A small masked image model, trained from scratch.
Training: 7400 steps, batches of 512.
Data: trained on stained colorectal tissue patches (NCT-CRC-HE-100K), 90422 training examples, 41.9 epochs.
Rows from block 5 of the encoder of a small masked image model, named by matrix and row number. Rows with one number belong to one neuron. Each number is 128 + 24 x the weight over its row's rms, rounded and kept within 0 to 255. All counts start at 0.
After each neuron's rows are labels from the 100 images, of 14848, where the neuron reaches its highest value: "peak at" is the part of the image that holds the peak. Only what is clearly more common there than usual is listed. The data: stained colorectal tissue patches (NCT-CRC-HE-100K).
# fc1: MLP up (encoder.blocks.5.mlp.fc1.weight, 768x256), inputs 0-85
# fc2: MLP down (encoder.blocks.5.mlp.fc2.weight, 256x768, transposed), outputs 0-85

fc1.9 [175  85 165 153 132 118 114 148  82 120 152  96  97 122 135 129  77 121 160 146 145 126  93 128 134 155 164 133 146 104 116 108  79 164 124 119 180 116 140 157 131 120 124 106 149 136 136  77 106 115 152  84 109 153 113 107 119 116 108 143 144 144 125 140 128 155  90 125 162 116 135 150 121 157 142 100 111 123 109 132 143 117 103 115 113 129]
fc2.9 [ 79 143  98 122 122 151 158 120 157 103 179 161 175 119 110 118 169 117  75 125 124 103  90 146 154  96 101  91 111 140  99 152 149 132 120 138 112 119  67 106 115 153 145 110 119 115 129 124  98 149 127 125 180  93 117 105 145 167 121 136 122 145 103 114 100 113 167 117 114 147 126 118 125 104 140 133 133 124 141 133 134 156 157 128 144 134]
peak at: top centre

fc1.527 [ 99 135 146 118  96 147 163 134 133 107 169 138 102 119 130 127 153 169 140 117 150 131  94  74 154  78 114 136 139  94 138  80 173 140 134 137 138 133  91 156 186 131 119 142 126 111 106 127 148 114 105 130 112 130 119 150 120 110 134 123 125  76 167 128 131 127 139 130 119 116  96 116  98 105 183  88 130 141 154 145 140 116 125 153 114 101]
fc2.527 [ 99 155 102 107 175  98 120 122 162  87 117  89 144 159 135 123  85 165 132 152 130 115 135 138 116 199 131  78  97 117 119 108 127 143 122  96 115 130 105 132 101 150 153 125 131 156 149 124 111 143 123 145 159  84 126 135 196 122 121 109 175 115 108 134 142  99 131 146 132 145 148 108 109 126  98 110 174 128 130 120  75 141 153  84 153  96]
peak at: bottom centre

fc1.732 [164  95 146 125 131 143 119 111 132  99 137 120 103 145 101 100 122 140 126 106 150  90 135 144 115 137 150 121 107  94 152 139 119 115 139 163 190 169 141 159 136 134  72 134 148  79 104 152 127 142  91 116 112  97 115 130 104 131 139 121 148 138 121 150 125 149 114 134 149 121 145 149 137 144  98 115 169  92 117 132  64 144  96 125 143 128]
fc2.732 [115 137 124 102 112 126 156 155 147 162 124 154  86 131 158  96 125 129 145 131 118 116 127  91 127 169  84 126 119  89 138 135 145 100  76 119 140 153 101 121  83 151 205 124 108 171 116 169 122  98 142 102 158 153 101 134 116 110 152 127 142 123  88 148 104 105 173 126 169 139 121 101 169 130 159 149 141 125 115  98 177 149 117  89 147 140]
peak at: top centre; top left

fc1.465 [165 134 106  85 113 113 104 110 114 107  80 140 173 154 127 130 121 125 119 127 102 140 124 149 116 134 102 136 151 106  95 165 159 131 137 145 125 129 114 183 111 180 151 176  74 140  63 180  83 108 129 137 118 136 118  61 105  92 122 102 133 160 142  79  68 151 119 127 123 159 138 161 148 124  99 161 125 144  81 131 118 128 120 167 113 118]
fc2.465 [110 127 120 141 127 134 119 161 118 145 156 112 113  84 101 145 141  62 131 117 149 117 153  83 174  99 183 109 133 130 106 137 112 146  95  88 123 138 142 115 135  72 168 103 167 121 141  94 192 153 144 131 136 117 118 148 182 180 118 130 158  71 152 141 149 103 131 110 141 135 127 122 113 139  86  97 139 132 164 127 135 138 106 111 107  97]
peak at: bottom right; top right

fc1.250 [161 130 100 118 112 137 107 130 160 144 107 111 146 125 128 120 134 165 124 100 148  90 103 114 146 100 127 119 149 122 109  89 118 145 156 135 115 167 142 131 120 141  92 135 131 126 149 132 112 128 123 135 118 133 170 126 129 123 124 116 165  60 110 115  92 139 136 133 109 127 108  84 145 144 155 103 140 118  73 161 133 125 146  97 111 177]
fc2.250 [131 127 115  67 111 128 125 146 110 109 180 162 131 127 146 171 114 154 116 115 133 135 121 157 114 143  96 130 116 138 187 151 145 111  88 128 137 123 142 131 144 126 126 115  87 134 117 159 145  65 132  82 102 109 119 115 141 142 134 101 105 141 106 117  82 103 126 132 139 136  91 115 122  94 155 177 192 135 163  96 100 117 125  97 124 146]
peak at: bottom right

fc1.225 [140 138 103 104  81 124 145 137 141 108 169 177 124 159 149 124 152 100 161 135 145  98 114  92 141 156 139 114 158 177 107 150 150 121  97 113 136  99 111 161 124  78  91 123 154 101 104 127 115 122 106 122 103 110 129 155  82 102 129 134 142 158 117 121 131 139 137 121 120  84  87 117 118 138 125 180 127 128  94 135  45 118 138  88 145 113]
fc2.225 [120 129  96 133 109 114 145 147 116 174  94 120 113 123 169 134 143 187 147 100 116 127 156 145 120 146 154 134 147 120 169 118 108 145 138 129 105 155 116 125 167 105 134 147 122 138 135 142  91  97 171 146 172 167  70 115 147 162 117 135 136  90 122 143 119 100 146 145 110 114 105 127 119  82 109 103 115  85  94 131 127 136 164 162 127 148]
peak at: bottom centre; bottom right

fc1.511 [158 121 147 176 128 105 172 127 140  87 104 101 145 120 113 136 149 115  98 115 101  80 113 110 112 122 125 148 100 113 137 100 117 105 105 113 119 140 135 147 124 135 100 149  99 128 123 140 159 100 109 122 127  98 125 142 136 163 117 110 135 107 138 156 160 140 106 135  61 193 100 104 156 147  94 113 153 122  91 204  82 132 152  99 144 109]
fc2.511 [ 99 157 105  63 150 150  99 149 147 112 146 166 125 170 142 122 132 129 142 125 161 165 130 147 110 114 109 149 150  97 142 111 167 181 119 150  99 108 113 122 148 120 161 126 136 145  78  90  78 132 126 159 126 154 168 101 138 113 104 157 114 159 106 111 136 144  85 164 163  95 173 138 133 102 141 143 103 159 166  78 128 149 113 141 105 118]
peak at: top centre

fc1.51 [141 121 113  83  99 135 129 128 140 121  80 145 145  81 135 143  88 109 132 155 155 129 135 140  89 141  80 187 126 157  85 148 142 138 147 107 135 121  99 109 119 110 160 153 163 134 110 139 140 102 135 134 118 105 142  80 146 163 163 129 130 141 165 110 126 109 140 141 117 121 156 148 119  96 104 123 136 127 128 161 113 133 167 131 167 122]
fc2.51 [ 91 133 116 129 163  90  84 132 116 134 169  84 132 162 131 117 139 114 185  88 110 120 103  94  93 123 126 136 132 119 161  89 106 111 152 182 123 124 130 115 112 118 127  91 137 100 104  92 139 173 125 158 135 153 118 155  95 104  99 126  97 156  99 129 164 152  97 153 151 149 117  59 122 134 137 166 133 138  99 162 154  77 134  74  91 112]
peak at: bottom centre

fc1.587 [119 133  95 133 156 123 123 117 123 139 152 115 131  99 147 139 122 134 133 162  96 145 117 102 113 141 139 147 136 135 149 156 156  71 151 126 139 103  91 189 123 107  85 138 168 135 146 163 155 137 114 101 125 105 139 136 123 120 105 159 134 139 137 176 110 160 128 139 155  93 128 183  98 143  91 131  80 109 146 161 121  96  65 130 114 125]
fc2.587 [128 111 146 127 122 123  71 120 115 146 113 126 116 134 113 127 111  96 119 108 161 108 154 127 122 159 119 106  86 123 124 136 115 128 105 119 118 121 166  92  98 195 144 144  88 126 133 105 122 116 157 134 143 123 115 130 144 190 135 113 147  93 102 101 138 122 122 139 128 148 128  72 166  91 180 140 152 145  97  96 118 168 115 142 150 130]
peak at: top centre

fc1.357 [137 110 164 121 150  86 138 118 196 136 118 139 158 111 124 165 152 127 164 165 141 129 144 168 103 149  88 115 122 144 116 137 129 121 119 104  86  94 123 133 128 118 128 138 127 153 139 141 145 148 124 101 157 127  89 114  98 124 133 114 101 118  93 108  88 148 132 131 117 127 130 151 151 150 148  86 185 155 123  83 105 108 157 138  98 102]
fc2.357 [ 87 147 107 102 152 152 111 129 143 188 159 120 111 132 128  86 122 130  99 126 108 148 142  99 133 121 112 144 128 129  85 115 137 113 152 134 137 142 114 127 153  88 146 130 126  92 170 134 146 139 172 133 142 131 128 158 131 136 130 176 140 170 123 151 148 140 121 104 114 123 150  93  87  85  87 151 108 109  78 161 180 120 101 159 135 136]
peak at: bottom centre; top centre

fc1.125 [136  96 148 149 135 128 152 143  87 167 153 127 142 110 101 132 142  95 155 127 133 112 122  93 188 149 126 152  99 104 131 139 138 115 101  82 134 120 130 140 159 122 171 144 169 156 118 141 167 117 143 156 136 154 126 137 122 102 108 164 148 175 133 115 118 108 155 122 119 148 145 140 139 138 141 147 101  96 157 122  87 156 108 136 150 134]
fc2.125 [155 136 144  96 106 112 107 128 172 130 132 138 109 168 173 130 109 166 142 116 116 115 163 179 126 103 130  96 170 129 150 109 124  89 159 149 138 122 120 121 132  67 108 104  89 119 142 136  82 145 139 124  89  98 128 133 129 142 140 135  93 118 107 107 138 106 115 151 147 118  88  99  82 128 106 119 169 143 124 122 137 174 146 120 137 125]
peak at: bottom right; middle right

fc1.568 [165 158 136 106 111 132 124 135 150 135 118 133  68 173 143 119 160 130 134 136 104 130 153 195  79 154 146 129 137 129 147 110  86 139 118 166 108 182 128 108 158 132 142 120 123 158 139  68 135 135 150 174  78 141 105 107 103 124 200 133 141  84 106 112 126 136 120 129 148 102 166 116 106 100 138 133 134 147 109  80 150 136 130 171  89 125]
fc2.568 [114 134 145 113 122 151 128 134 132 138 155 124 139 105 146 123 105 140 132 134 144 125 115 101 154 107  73 109  80 140 125 139 165 138 162 125 106  95 146 128  93 114 104 158 136 112 112 191 119 108 125  93 147 106 147 109 123  95  59 125 126 148 137 132 123 123 170 151 126 144  89 112 138 160 159 128 104 102 149 125  94 155  94  78 178 144]
peak at: bottom centre

fc1.554 [ 95 139 190 141 135  85 181 129 128 146 150 176 139 136 119 138 160  99 165 119 118  97 105 118 122 123 128  99 113 142 142 112  92 138 136 128 102  90 126 138 146 139 100 177 187 134 157  88 125 149 130 109 128 117  90 104 160 147 142 109 122 116 124 104 150 171  93 120 133 121 154 153 112 123 145 124 116 107 123 162 154 139 150 159  84 135]
fc2.554 [143 160  79  86  98 137 131 137 103 114 122 118 153 171 132 128 125 174 105  90 151 143 162 161 120 150 149 191 132 129 155 128 189 118 118 110 146 159 129 129 144 156 175 133  87 100 107 140 107 138 140 143 151 102 124  81 146 163 120 106  84  85 141 128 103  64 131 173 155 121 119 117 114 137  93 157 142 108 132 137  71 122 126 107 126  75]
peak at: bottom centre

fc1.74 [108 123 152 128 108 131 143 165 169 196 100 152 134 138 121 144 167 111 138 140 149 116 143 166 129  70 140 129 104 114 131 131 148 100 101 152 147  86 135  84 117 120  81 155 121 112 158 115 118 134 102 147 124 152 128 109 133  95 148 136 162 100 104 116 112 115 122 147 111 182 141 124 109 111  96 133 115 138 113 156 116 105 116 144 116  82]
fc2.74 [130 122 143 171 111 141 110  95 133  95 102 114  88 171 170 167  83 109 160  86 149 129 106 107 135 143 127 150 130 110 152 126 124 139 152 139 155 120 126 117 143 148 138  72 117 130  95 160  88 139 139 150 146 133 142 140 144 176 113 100  90 119 110 115 127 126 121 127 158 103 134 169 131 142 134 123 122 102 129 170 146 103 140 135 152 156]
peak at: bottom right

fc1.153 [122 101 103 112 106 157  80 100 106  89 109 133  47 114 111 119 170 171 135 178 125 117 128 136 109 164 142 120 115 135  91  80 141  90 106 154 140 150 132 113 100 101 142 169 151 110 126 123 150 137 113 143  99 127 148 146 136 131 145 151 100 164 141  94 148 143 141 156 146 158 132 140 143 103 123  96 163 119 102 141 146  95 103  96 146 131]
fc2.153 [ 93 131 135 110 158 123 156 158 133 189 141 106 137 118 148 107 112  83 145 147 114 114 155 105 148 133 147 149 107  99 156 121  90 105 102 151 146 130 122 125 125 126 168 105 126 144 132 144 135  87 105 121 148 113 112 135 118  78 106 112  99 129  69 100 134 123 138 117 161 101 133 104 101 129 137 130  95 135 163 106 111 143 143 104 134 116]
peak at: top centre; top left

fc1.501 [122  98 123 116 119 162 122  87 126 126 125 186 147 177 132  82 129 107 155 143 150 117 123 105 143 163 157 136 141 148 111 140 162 105 130 129 142 170 134 132 134 134 119 128 165 100  78 146  93 185 109 117 146 146 168 129 105 103 152 151 111 110  94 114 105 155 137 123 129  90 102 130 100 115 119 126 156 113  78  81 101 127 105 123 127 125]
fc2.501 [139 147 137 131  93 140 114 165 131 140 119  90  69 131 178 147 135 160 104 131 106 142 174 161 143 122 113 111 105 158 125 105 121 153 124 116 145 106 157 156 131 151  64 126 123 136 164  94  83  73 154  96 133 158  94 136 152 142 112 101 159 147 136  96 178 115 159 117 118 113 146  90 101 103 141 118 108 127 143 154 109 118 120 171 131 155]
peak at: bottom centre

fc1.416 [ 87 117 106  98 111 139 129  88 141 129 116 133  79 146 152  71 107 108 153  89 136  59 141 136 101 105 137 111 146 107 136  94 131 112 116 148  86 115 175 158  92 160 115 123 120 129 101 168 141 124 135 130  84 120 106 123 130 106 135 161 149 167 134 126 134 138 144 176 120 130  92 146 117 172 156 126 149 160 110 130 126 149 117 133 137 137]
fc2.416 [130 117 158 126 111 126 125 121  47 112 123 133  97 118 141 114 130 111  97 163 113 115 128  84 147 172 145 117 117 143 126 163 117 124 169 148 165 103 125 101 148 124 177 142 128 103  95 158 125 130 145 126 158 118  96 131 150 116 111 133  93  85 104 124 162 153  96  64 144 171 149 150 146  87 135 109 162 119 159 142 117 147 126 101 139 129]
peak at: top centre; top left