From a checkpoint of a small masked image model: encoder layers 6.
Rows from block 4 of the encoder of a small masked image model, named by matrix and row number. Rows with one number belong to one neuron. Each number is 128 + 32 x the weight over its row's rms, rounded and kept within 0 to 255. All counts start at 0. Numbers have three digits each. After the name is the row's rms in percent of the matrix's.
After each neuron's rows are labels from the 100 images, of 14848, where the neuron reaches its highest value: "strongest on" is what is common among them. Only what is clearly more common there than usual is listed. The data: stained colorectal tissue patches (NCT-CRC-HE-100K). In brackets: how many of the 100.
# fc1: MLP up (encoder.blocks.4.mlp.fc1.weight, 768x256), inputs 128-255
# fc2: MLP down (encoder.blocks.4.mlp.fc2.weight, 256x768, transposed), outputs 128-255

fc1.485 084:035166089188173137122143117125146103170118114118158136138186117138126090105160065089135115120090107086088119101063139205099117124138089087095145137170090117152139102110139151136071155164048146159117182145162084139131125140129097115149126171106109140153146181153163100160117093107180124151122141151129164083075171125178172173120123176099164175161104090087103121131130098101071101089126
fc2.485 087:150094160163154153149093104204111060113162117174110111103135112098148107101090160112137114161190178117141154173158106136127118072160123094107158192187087145100136083165156117088137124087145162120144124124158097102153122164090126121096114116129146099078096084159127144155100130114145102152119147074197101150138137113132091108089166115112183185166139132156137151115138144123076142075104
strongest on: tissue: adipose tissue (73)

fc1.204 092:161157156104106135128107168083115125123097161040102115136155154102121097101087161179144152173187129072113151126187069168123123148086170194072096098125123100171145103169106195066105126101114143109147128063141103078117115152124106117144109066116068108135140136136138155121123130137103097149139082141089104107166094136106085157179124093115145126150172141151120092138157178100132116165114
fc2.204 103:140139100091147130126124190103116094100128160170136129145121105105148179128158110129141137130127171163080103149135122108091164143110078097174149118160155139135139125148216113139100124120148153122125116113153161094113148135042108186124111170184160083107137093144101092163152180106166096137111104140156155120133102176151102150070086127132153121095085087138117134165123181107169157105189
strongest on: tissue: tumour epithelium (34)

fc1.346 096:116137118079132120111100116111142120120152139103170118140149144126155161091152097139121111156101153065057148138114221119133085107122097114145188104092062143064156150117138153130114144137081102086109104120121148108198152146097137126137090099107151114172094151150120098168064147167082147095070167113162175116102184106069171135167145110078183125122161148112151138109145128176152174140085
fc2.346 097:109163156076176108087147095117034083158116154187121146142175140091112174155127112085118127098114151130142129193163144160142090114110125099073170148121159159175174137178147158130125198125128137144072126133186100133118091107175082186068103086166109091117178113127167108134130141110144088098169163127137079115064130104143146122101116122147137155153106160122131161107096106146138131114100
strongest on: tissue: tumour epithelium (51)

fc1.732 107:143138142152162111103146096121141139090131164153134158136088149119101137143090119134102196143093118158136109141143186093139093156063117170201098116104108166130138103103194165126161147064159119122145117106201106102079097171109154169080167094118156154116149150074125193146139156157128158120098057073160142123172128129149146139127103094167105120126128137110139107125088132073158173164123
fc2.732 113:052143101136107164195164113113106127116160119122147123158182151090140059122103053089077086106189113112186128129135157102193151103095139168157162107111175157132168163071126186123071094110149125088083145113119179080138116101136121142106143193130155200108126123094071102138076099056150144069050165121111116097171149107121116166107145128136160085124063137178136113127115141110161148099170
strongest on: tissue: adipose tissue (87)

fc1.521 044:104075111145127192125077139144162128089154087127110089157137176094160119151113174116094169123144119103143134108072158135155181145080072113111155163200079199113142122134099132112103114150140134085158102172077110118155140155106092125112134160180097153144183148146204116144190056146172149121122062120110148139131131182121093164131146138127156168124160177122129095092173114137083125103096
fc2.521 045:124187182135131191112126082105141105141179129121085142100092155155178167116124146160112146129110191180162120111171104128123066075141113196207139117091134100164096083141098196099206075129140202155143145082117080112073122094124111127120150165102141089108127138168054086066126163077111084086145107106167075136144159063072135138135088111145094166136156118200138149071113068093140163097106
strongest on: tissue: smooth muscle (46)

fc1.101 078:159148116141129202157093177101123080100149092169141110120135158096134100093075127117156107180147124088089098166057105191136077157098139101160076163168166086119128121137158143098121157080116151103114112094104138103135095132168089084142098149171124186080124164095173131168142123186162146162095107092139130153152178213059159114195140116118139134149143164160120109082094056120117126186097
fc2.101 079:109126218084075091142101070109109162175152126089179152122109124075107147118134114176204126134117128121076142081130159133179134110128118091137131123186134183195136110155131139163134136131107082093124146117115160125102124130134134167150080098167093063106093160127154155124156049130134136078143149118048115110142116100148134103113083163108115084107184115168167152113114176119111111101133
strongest on: tissue: adipose tissue (26)

fc1.156 084:073124113099151126093144114075104117133122114138100168174139152170175138106132110116152098152117203109143097163148098093128154120141131148123161122082100192112120075139079156106109100109136128126181150137102138135138045148155151177096115136147074144120155137114131146109110172144128066152130107088162119111115162073176158069138076131166152161128147112205112123178108107128163141089171
fc2.156 080:102126144183133184133122097171122088138138138107129105142063117178078132112098179127169109112092100116155164127131138091081154074084149160140133125108123106109136133170125150112170170156121167098089112145155187150112149073027112092112157156165161135089138090123170160074117142135164098143106156088091127113084167090090174161122153154145205130131110124170143121116088138064162166080111
strongest on: tissue: lymphocytes (49); tissue: debris (44)

fc1.127 146:132117136114119135121074122085165115147106153165124130055095096109117112094183138111174124116092033136170168102133132068129149168130106177143122151110161088146157149087128124119184139178171079101120108180153070084163090113130072093108170142159079136136143091113130077145167143180050130155174105129168143147103160130140183128071122120101141176158115084091098114175114083183157186120186
fc2.127 123:132104160114138150122154139141119133116107051080114143119112117166109175235129143123143101168143120161116143166132176090195047110112098150143087133122109193136088167149120131183113093076100121119192168122103103121049079088092108127156124098094206073162077113153122146130102175119137032112079115083118170153066092150098084122150112128145135079133143140135126221148127206114156153170113
strongest on: tissue: smooth muscle (50)

fc1.678 106:112065132119124141146073078129179206110123052114121090106122152114145112176127114141142053171163108125092145160138122134126074135101096169162134118188120105126200071179131105164084110068092160117144149123129135113152082144126112137138097154124138182166123132180159122124135187157132194150074118151175144125131188116123158189147104137111163128198132111207070114117114103089103159124151
fc2.678 118:164191118146120143135163170133123074152153175116100120153087114142101184102161129108113182096169146144217119122123063152111144161112157093129101076087151101110137152102106169092137157186143118132106135099127141075141140121123132106142123140121105116101113102096132127106209106139104075102142128136110161113115179093140099111074146097115142148121147158124141121134197106203092113122116
strongest on: tissue: mucus (35)

fc1.591 098:113122127181159116061140152111094124072148134141112039102158121187113108091150135156161126087135085128092157111145101138122120071067077099111146129109125132140151172111140101139105110193088129170165181117116068094121155131103167134133169130088105227097132106079117126119089120162057139132136117146159176202120128140177128098129154089161123102112148135146184111106148147127083171089136
fc2.591 100:079155069178114115129135084101174136127095128148098155097144106093123169113141084111122106103111126176135142123065171095100180169174109113140126091152136152076100150092174103183162154111105091149134131162102126150145115138122146110069124156155123108156085124145080123210134070133149094154084107112074107080151152130128126134099108101149152182174146149185090204121176148104149158146087
strongest on: tissue: lymphocytes (86)

fc1.144 086:176104156143138126107151127157115153081143125078114129116170131072097096120114115077187155162094126113134110138095083142178126142144154107113150130120078151118062113101161198110115124129069144086171132141146107150195072175090139147156119159107116137142164158170056131159163127120127054102098072053142100108180139106173117205120141146100083122093076084178136077102086082108142168139083
fc2.144 092:125105101160094092195113187055108161116122149152148207128185134156157159122104172127100120097142151098157133176117163134136057089123139118135141115069188093137147100180079120123159115114145144188121138140110121135130182162146079111138148206125050118144096157139067160095092091120157141127093179107123169161092132113140126022132119084159084097083135118153101168136182152156121096103134
strongest on: tissue: tumour epithelium (55)

fc1.316 058:134112094131096151125143174119142084089121086138059108118079129064102141084145157118138112131126164106156061148172126115190177139101142133158142123138174164132118142146139126151183132155124159135197156069185077125154156157121142166167069171103147110070153159085194117115162117134197107191133147150118186120108156149129170139147111092125103106134133067120065200148114138153088148146128
fc2.316 067:164077155105116138138150109122098152089180142168115088173152106133108105087139128175139144103135121160142125085158098135112127125112155144123207075146113110122116149089123190204114119109080144106100117087116113034088166150143189082130151153156112153111118105137120157119136136175132154167077200108137140101128166157119119146129054103186147162099152120158131154164144166144086109115096
strongest on: tissue: normal colon mucosa (65)

fc1.632 112:132147150143131148146156122134134092124081160140071149189146185140100138072086200075110000124119133131121088083154133106124099100138107097142141159141152169087206104147178179099123143085101116125113164119142106099136112076142159093124102115154130122175103119131146137116102115107069103159097113162159106044121046133144124147088123128178085164115116133109089108148138070164152168158179
fc2.632 105:122129112138145108092133137161143150142093113115158122101107144124127157187187071095101197113154096186220136102149042142079110132086137116119073169153146185165122144121112198088149121124140202135118097110120144106160097173117091155111106117149086079207153135093122101064131103158139165116137103157138114140082143149104145114116116118146128142144152102125162115131181065040108143088130
strongest on: tissue: adipose tissue (40)

fc1.186 082:134121136134148180121143127125142084117086123076111155109097113109090158072088137110081117124115191140061180117142051124151070166081130130135117152180106184129167122128145136146154156088135120144150149136129051146106100121151109097158148121087137174126064129167121176174104136090059129148058097182155193159174108125127144164131147178137170081101124076092100072165122151154174193094113
fc2.186 090:128124143141131059156124115143100165142132132167092102136067181134144115185105096088109139108136113111164125151151126185097168147170140124139121125148162091119103159130095175123164155144090138129151090120094169139123147180111130151077123119135174151103146115190123078128111107129092078163099149087096127080110065093110149100115101149122156182116134186152142164117116095107095071180150
strongest on: tissue: tumour epithelium (84)

fc1.666 013:176131067052116136102154121143102137071087117116131097104128124130170117136099118066126153121115149094102165184163151133058112123125096136112139144147108116083140139138130121117134177150069120073123104167088150149160103114168104121142121101120145139153158163122137130128132123158153148103090183142148103157042066203115130137107122127202167124111171124110155092099084102080116117111143
fc2.666 017:101143112084139146127249089162145101093109100149104166087131191107166130137117135115153095088138178082165112155167111090109139088119119152099181140100113086180127139127111091174176142130145104054128139185156153143171078128182184133156178118157195145099101133166066150092159114136182096103110102123133124117113134113109072123103139121205078149069123101098130181133123075125146123165218
strongest on: tissue: adipose tissue (95)

fc1.260 090:170090121184162139097140142104075104120144119198147138196136187095094076144139137128099143104119120126108135129139109104132207142087117141071173154212107156111156138140162197122105139169121170121167155110159137137110133151120090162097198184115067103140099111150159106116141102079227083116078106150103146103176141136129132204089136115145139181165110113124086131099134162122095137101113
fc2.260 088:129146115113064105129124160156198113179141111153171095142162082089151118104087172108103080079132125112185153168101129125082089094114130137136092130098191130091103075163105142078192143120117110133146168153067138128152126127118158122095130112139122094160145137178166130101111117147056170185110120104189131133159160087118137093140073127167062087101092142124188140104166124148119104149062
strongest on: tissue: smooth muscle (64)

fc1.704 092:116188098126112112157140118153163099210092157179129155113110079114120146143147160144106020142135152100110084157136153086096092171102131056114163114079128145140088126178159144143093192139081108196091133121112096069155140163077169134130183162138100171105131120105109159095167166150109167110109068146144182154169215094121102085115074133165123074076160148117113160114097118065147123171108
fc2.704 089:097194138135113127082127121104064150179116093098162115164171177133090173096132181135122079164096079109192123139094084194118166100133078113194168107132164109101129166102191105111165089118119101100136145180093101174098131140126064105116138099097113137123096080151103132148088126137117066154076123130158164086093095118124156154080131170127159049195184146166117137167096133099146185140096
strongest on: tissue: lymphocytes (86)

fc1.569 097:136130119104133097129091110149200178085113120141129115194132164066078165062149119127159116062130097143184095081109122180142190072097116157124152141141132144134138180085159082134144147132126092113094078148177096138114128154160122100066136166165137173175151139125094067100206111153172172161171183097094120178146155125188170118122091143112141124164093166098088140142141130107153108161088
fc2.569 109:119070153146126167129146108146158138080115179081092094059164156115111146119101092130141099088118108162105170107110070137156204110171095135127168086112135199143123107071139099105144133127108156136185141094119113104105076159134194146137153131124098081087102150121114095209154119096165117146147115140131076146158128099114173079137162165103142140074110124115149090112129141107091105080160
strongest on: tissue: mucus (43)

fc1.414 109:094117101173108177141115062091056155180086132190161156082093155144111157112143125113149112179100142159112165080145176122177145061102115147163160157157102126116149121125164126114168110094118150127096126169137145151067117137091159084133128097067181111150135141126165102122113160086180119162165127115146132077129073175110178103150113153079163072083103166117150119105146136124117169126139
fc2.414 110:172135098139138123150173183119064091162154115094095149117058153074120116116160138172179156108123130130106157166031137066132130098112104125105129092110117083145181107145157164163095150142108095119128153103145133134142103118096130203216133184130134130142082034112138114154162067159142081103166121129131160144194128130178075125092209184162121101176161101104101157114129126121132113115122
strongest on: tissue: normal colon mucosa (33); tissue: mucus (30)

fc1.376 094:135151140160089130169085157086107147063063119146118127131150127113110132108095147110106157128175119082148140126147171148099100076157115169093119087129094140098088145124143108117073146104190152086093166159103147176134080150103072113136112147178156102141075175121125103103124126088180123073154127152116148136125166147093129096140195156037132133124104126102098098122171139162187126127148
fc2.376 087:113111101136130156142154133060114120068140132088149122129154180144156156130124108170101063163167085127130102110121203134192110109094155135091133147105101189104122124080119099112185125093110104164156130154181084128115174105182159133115137113095139178155079147082149157161152091146138088106098095157106098138085109184160165123156164120099072135101103151215091139137159150085171195165121
strongest on: tissue: mucus (81)

fc1.489 092:121104112064159176122082111159174141145110141177057101118184165152137185163129111066126157107194106161097096101106109146108094168144128054135097128128103118094132078090098135048189137115123159128076180146071144140101134107121130144133132140085153102108153152095182123170163140161060143152111189189069152069084145124147195126102171146170136164126111093198147117126094140158024139161173
fc2.489 105:135105210052093120202157140176139104084158117136132133089121099123116065186087155167118099129109141104149188110112087078149144105151137146083100117098140128211142096130145136147126104151142089141173047170081151140118121140134141116122130172178107207076198145142122103102136192114145156128129137108179065095141106081159108156131063155122114079116138152125119167078133110100193110109100
strongest on: tissue: tumour epithelium (59); tissue: smooth muscle (39)

fc1.476 083:106158094110142137151161123153111147161075125122159120056106079132180164140147174156146067111119128147124113145179107128166120124102122157167153095157113141123079083139122100156114145080125076205130155072131167123123138123075070088052131175101119158073114048141121166094079122166122120179164134160151104131119137104159098122145138104098157167137175127144132120140099143125106120150136
fc2.476 076:105124081105074096065118141169131112157113145097136174137125099136154154120120159183127106126147105134123138172114066103085130114112114135090154070171117101146147190115114172162162164174147162139091130131120150197091175170182098114094100066082114145100102164140166199098207114116159142107079114131107089073099133158130089118141112109143096150123182133089089190117168133149162154168105
strongest on: tissue: lymphocytes (60)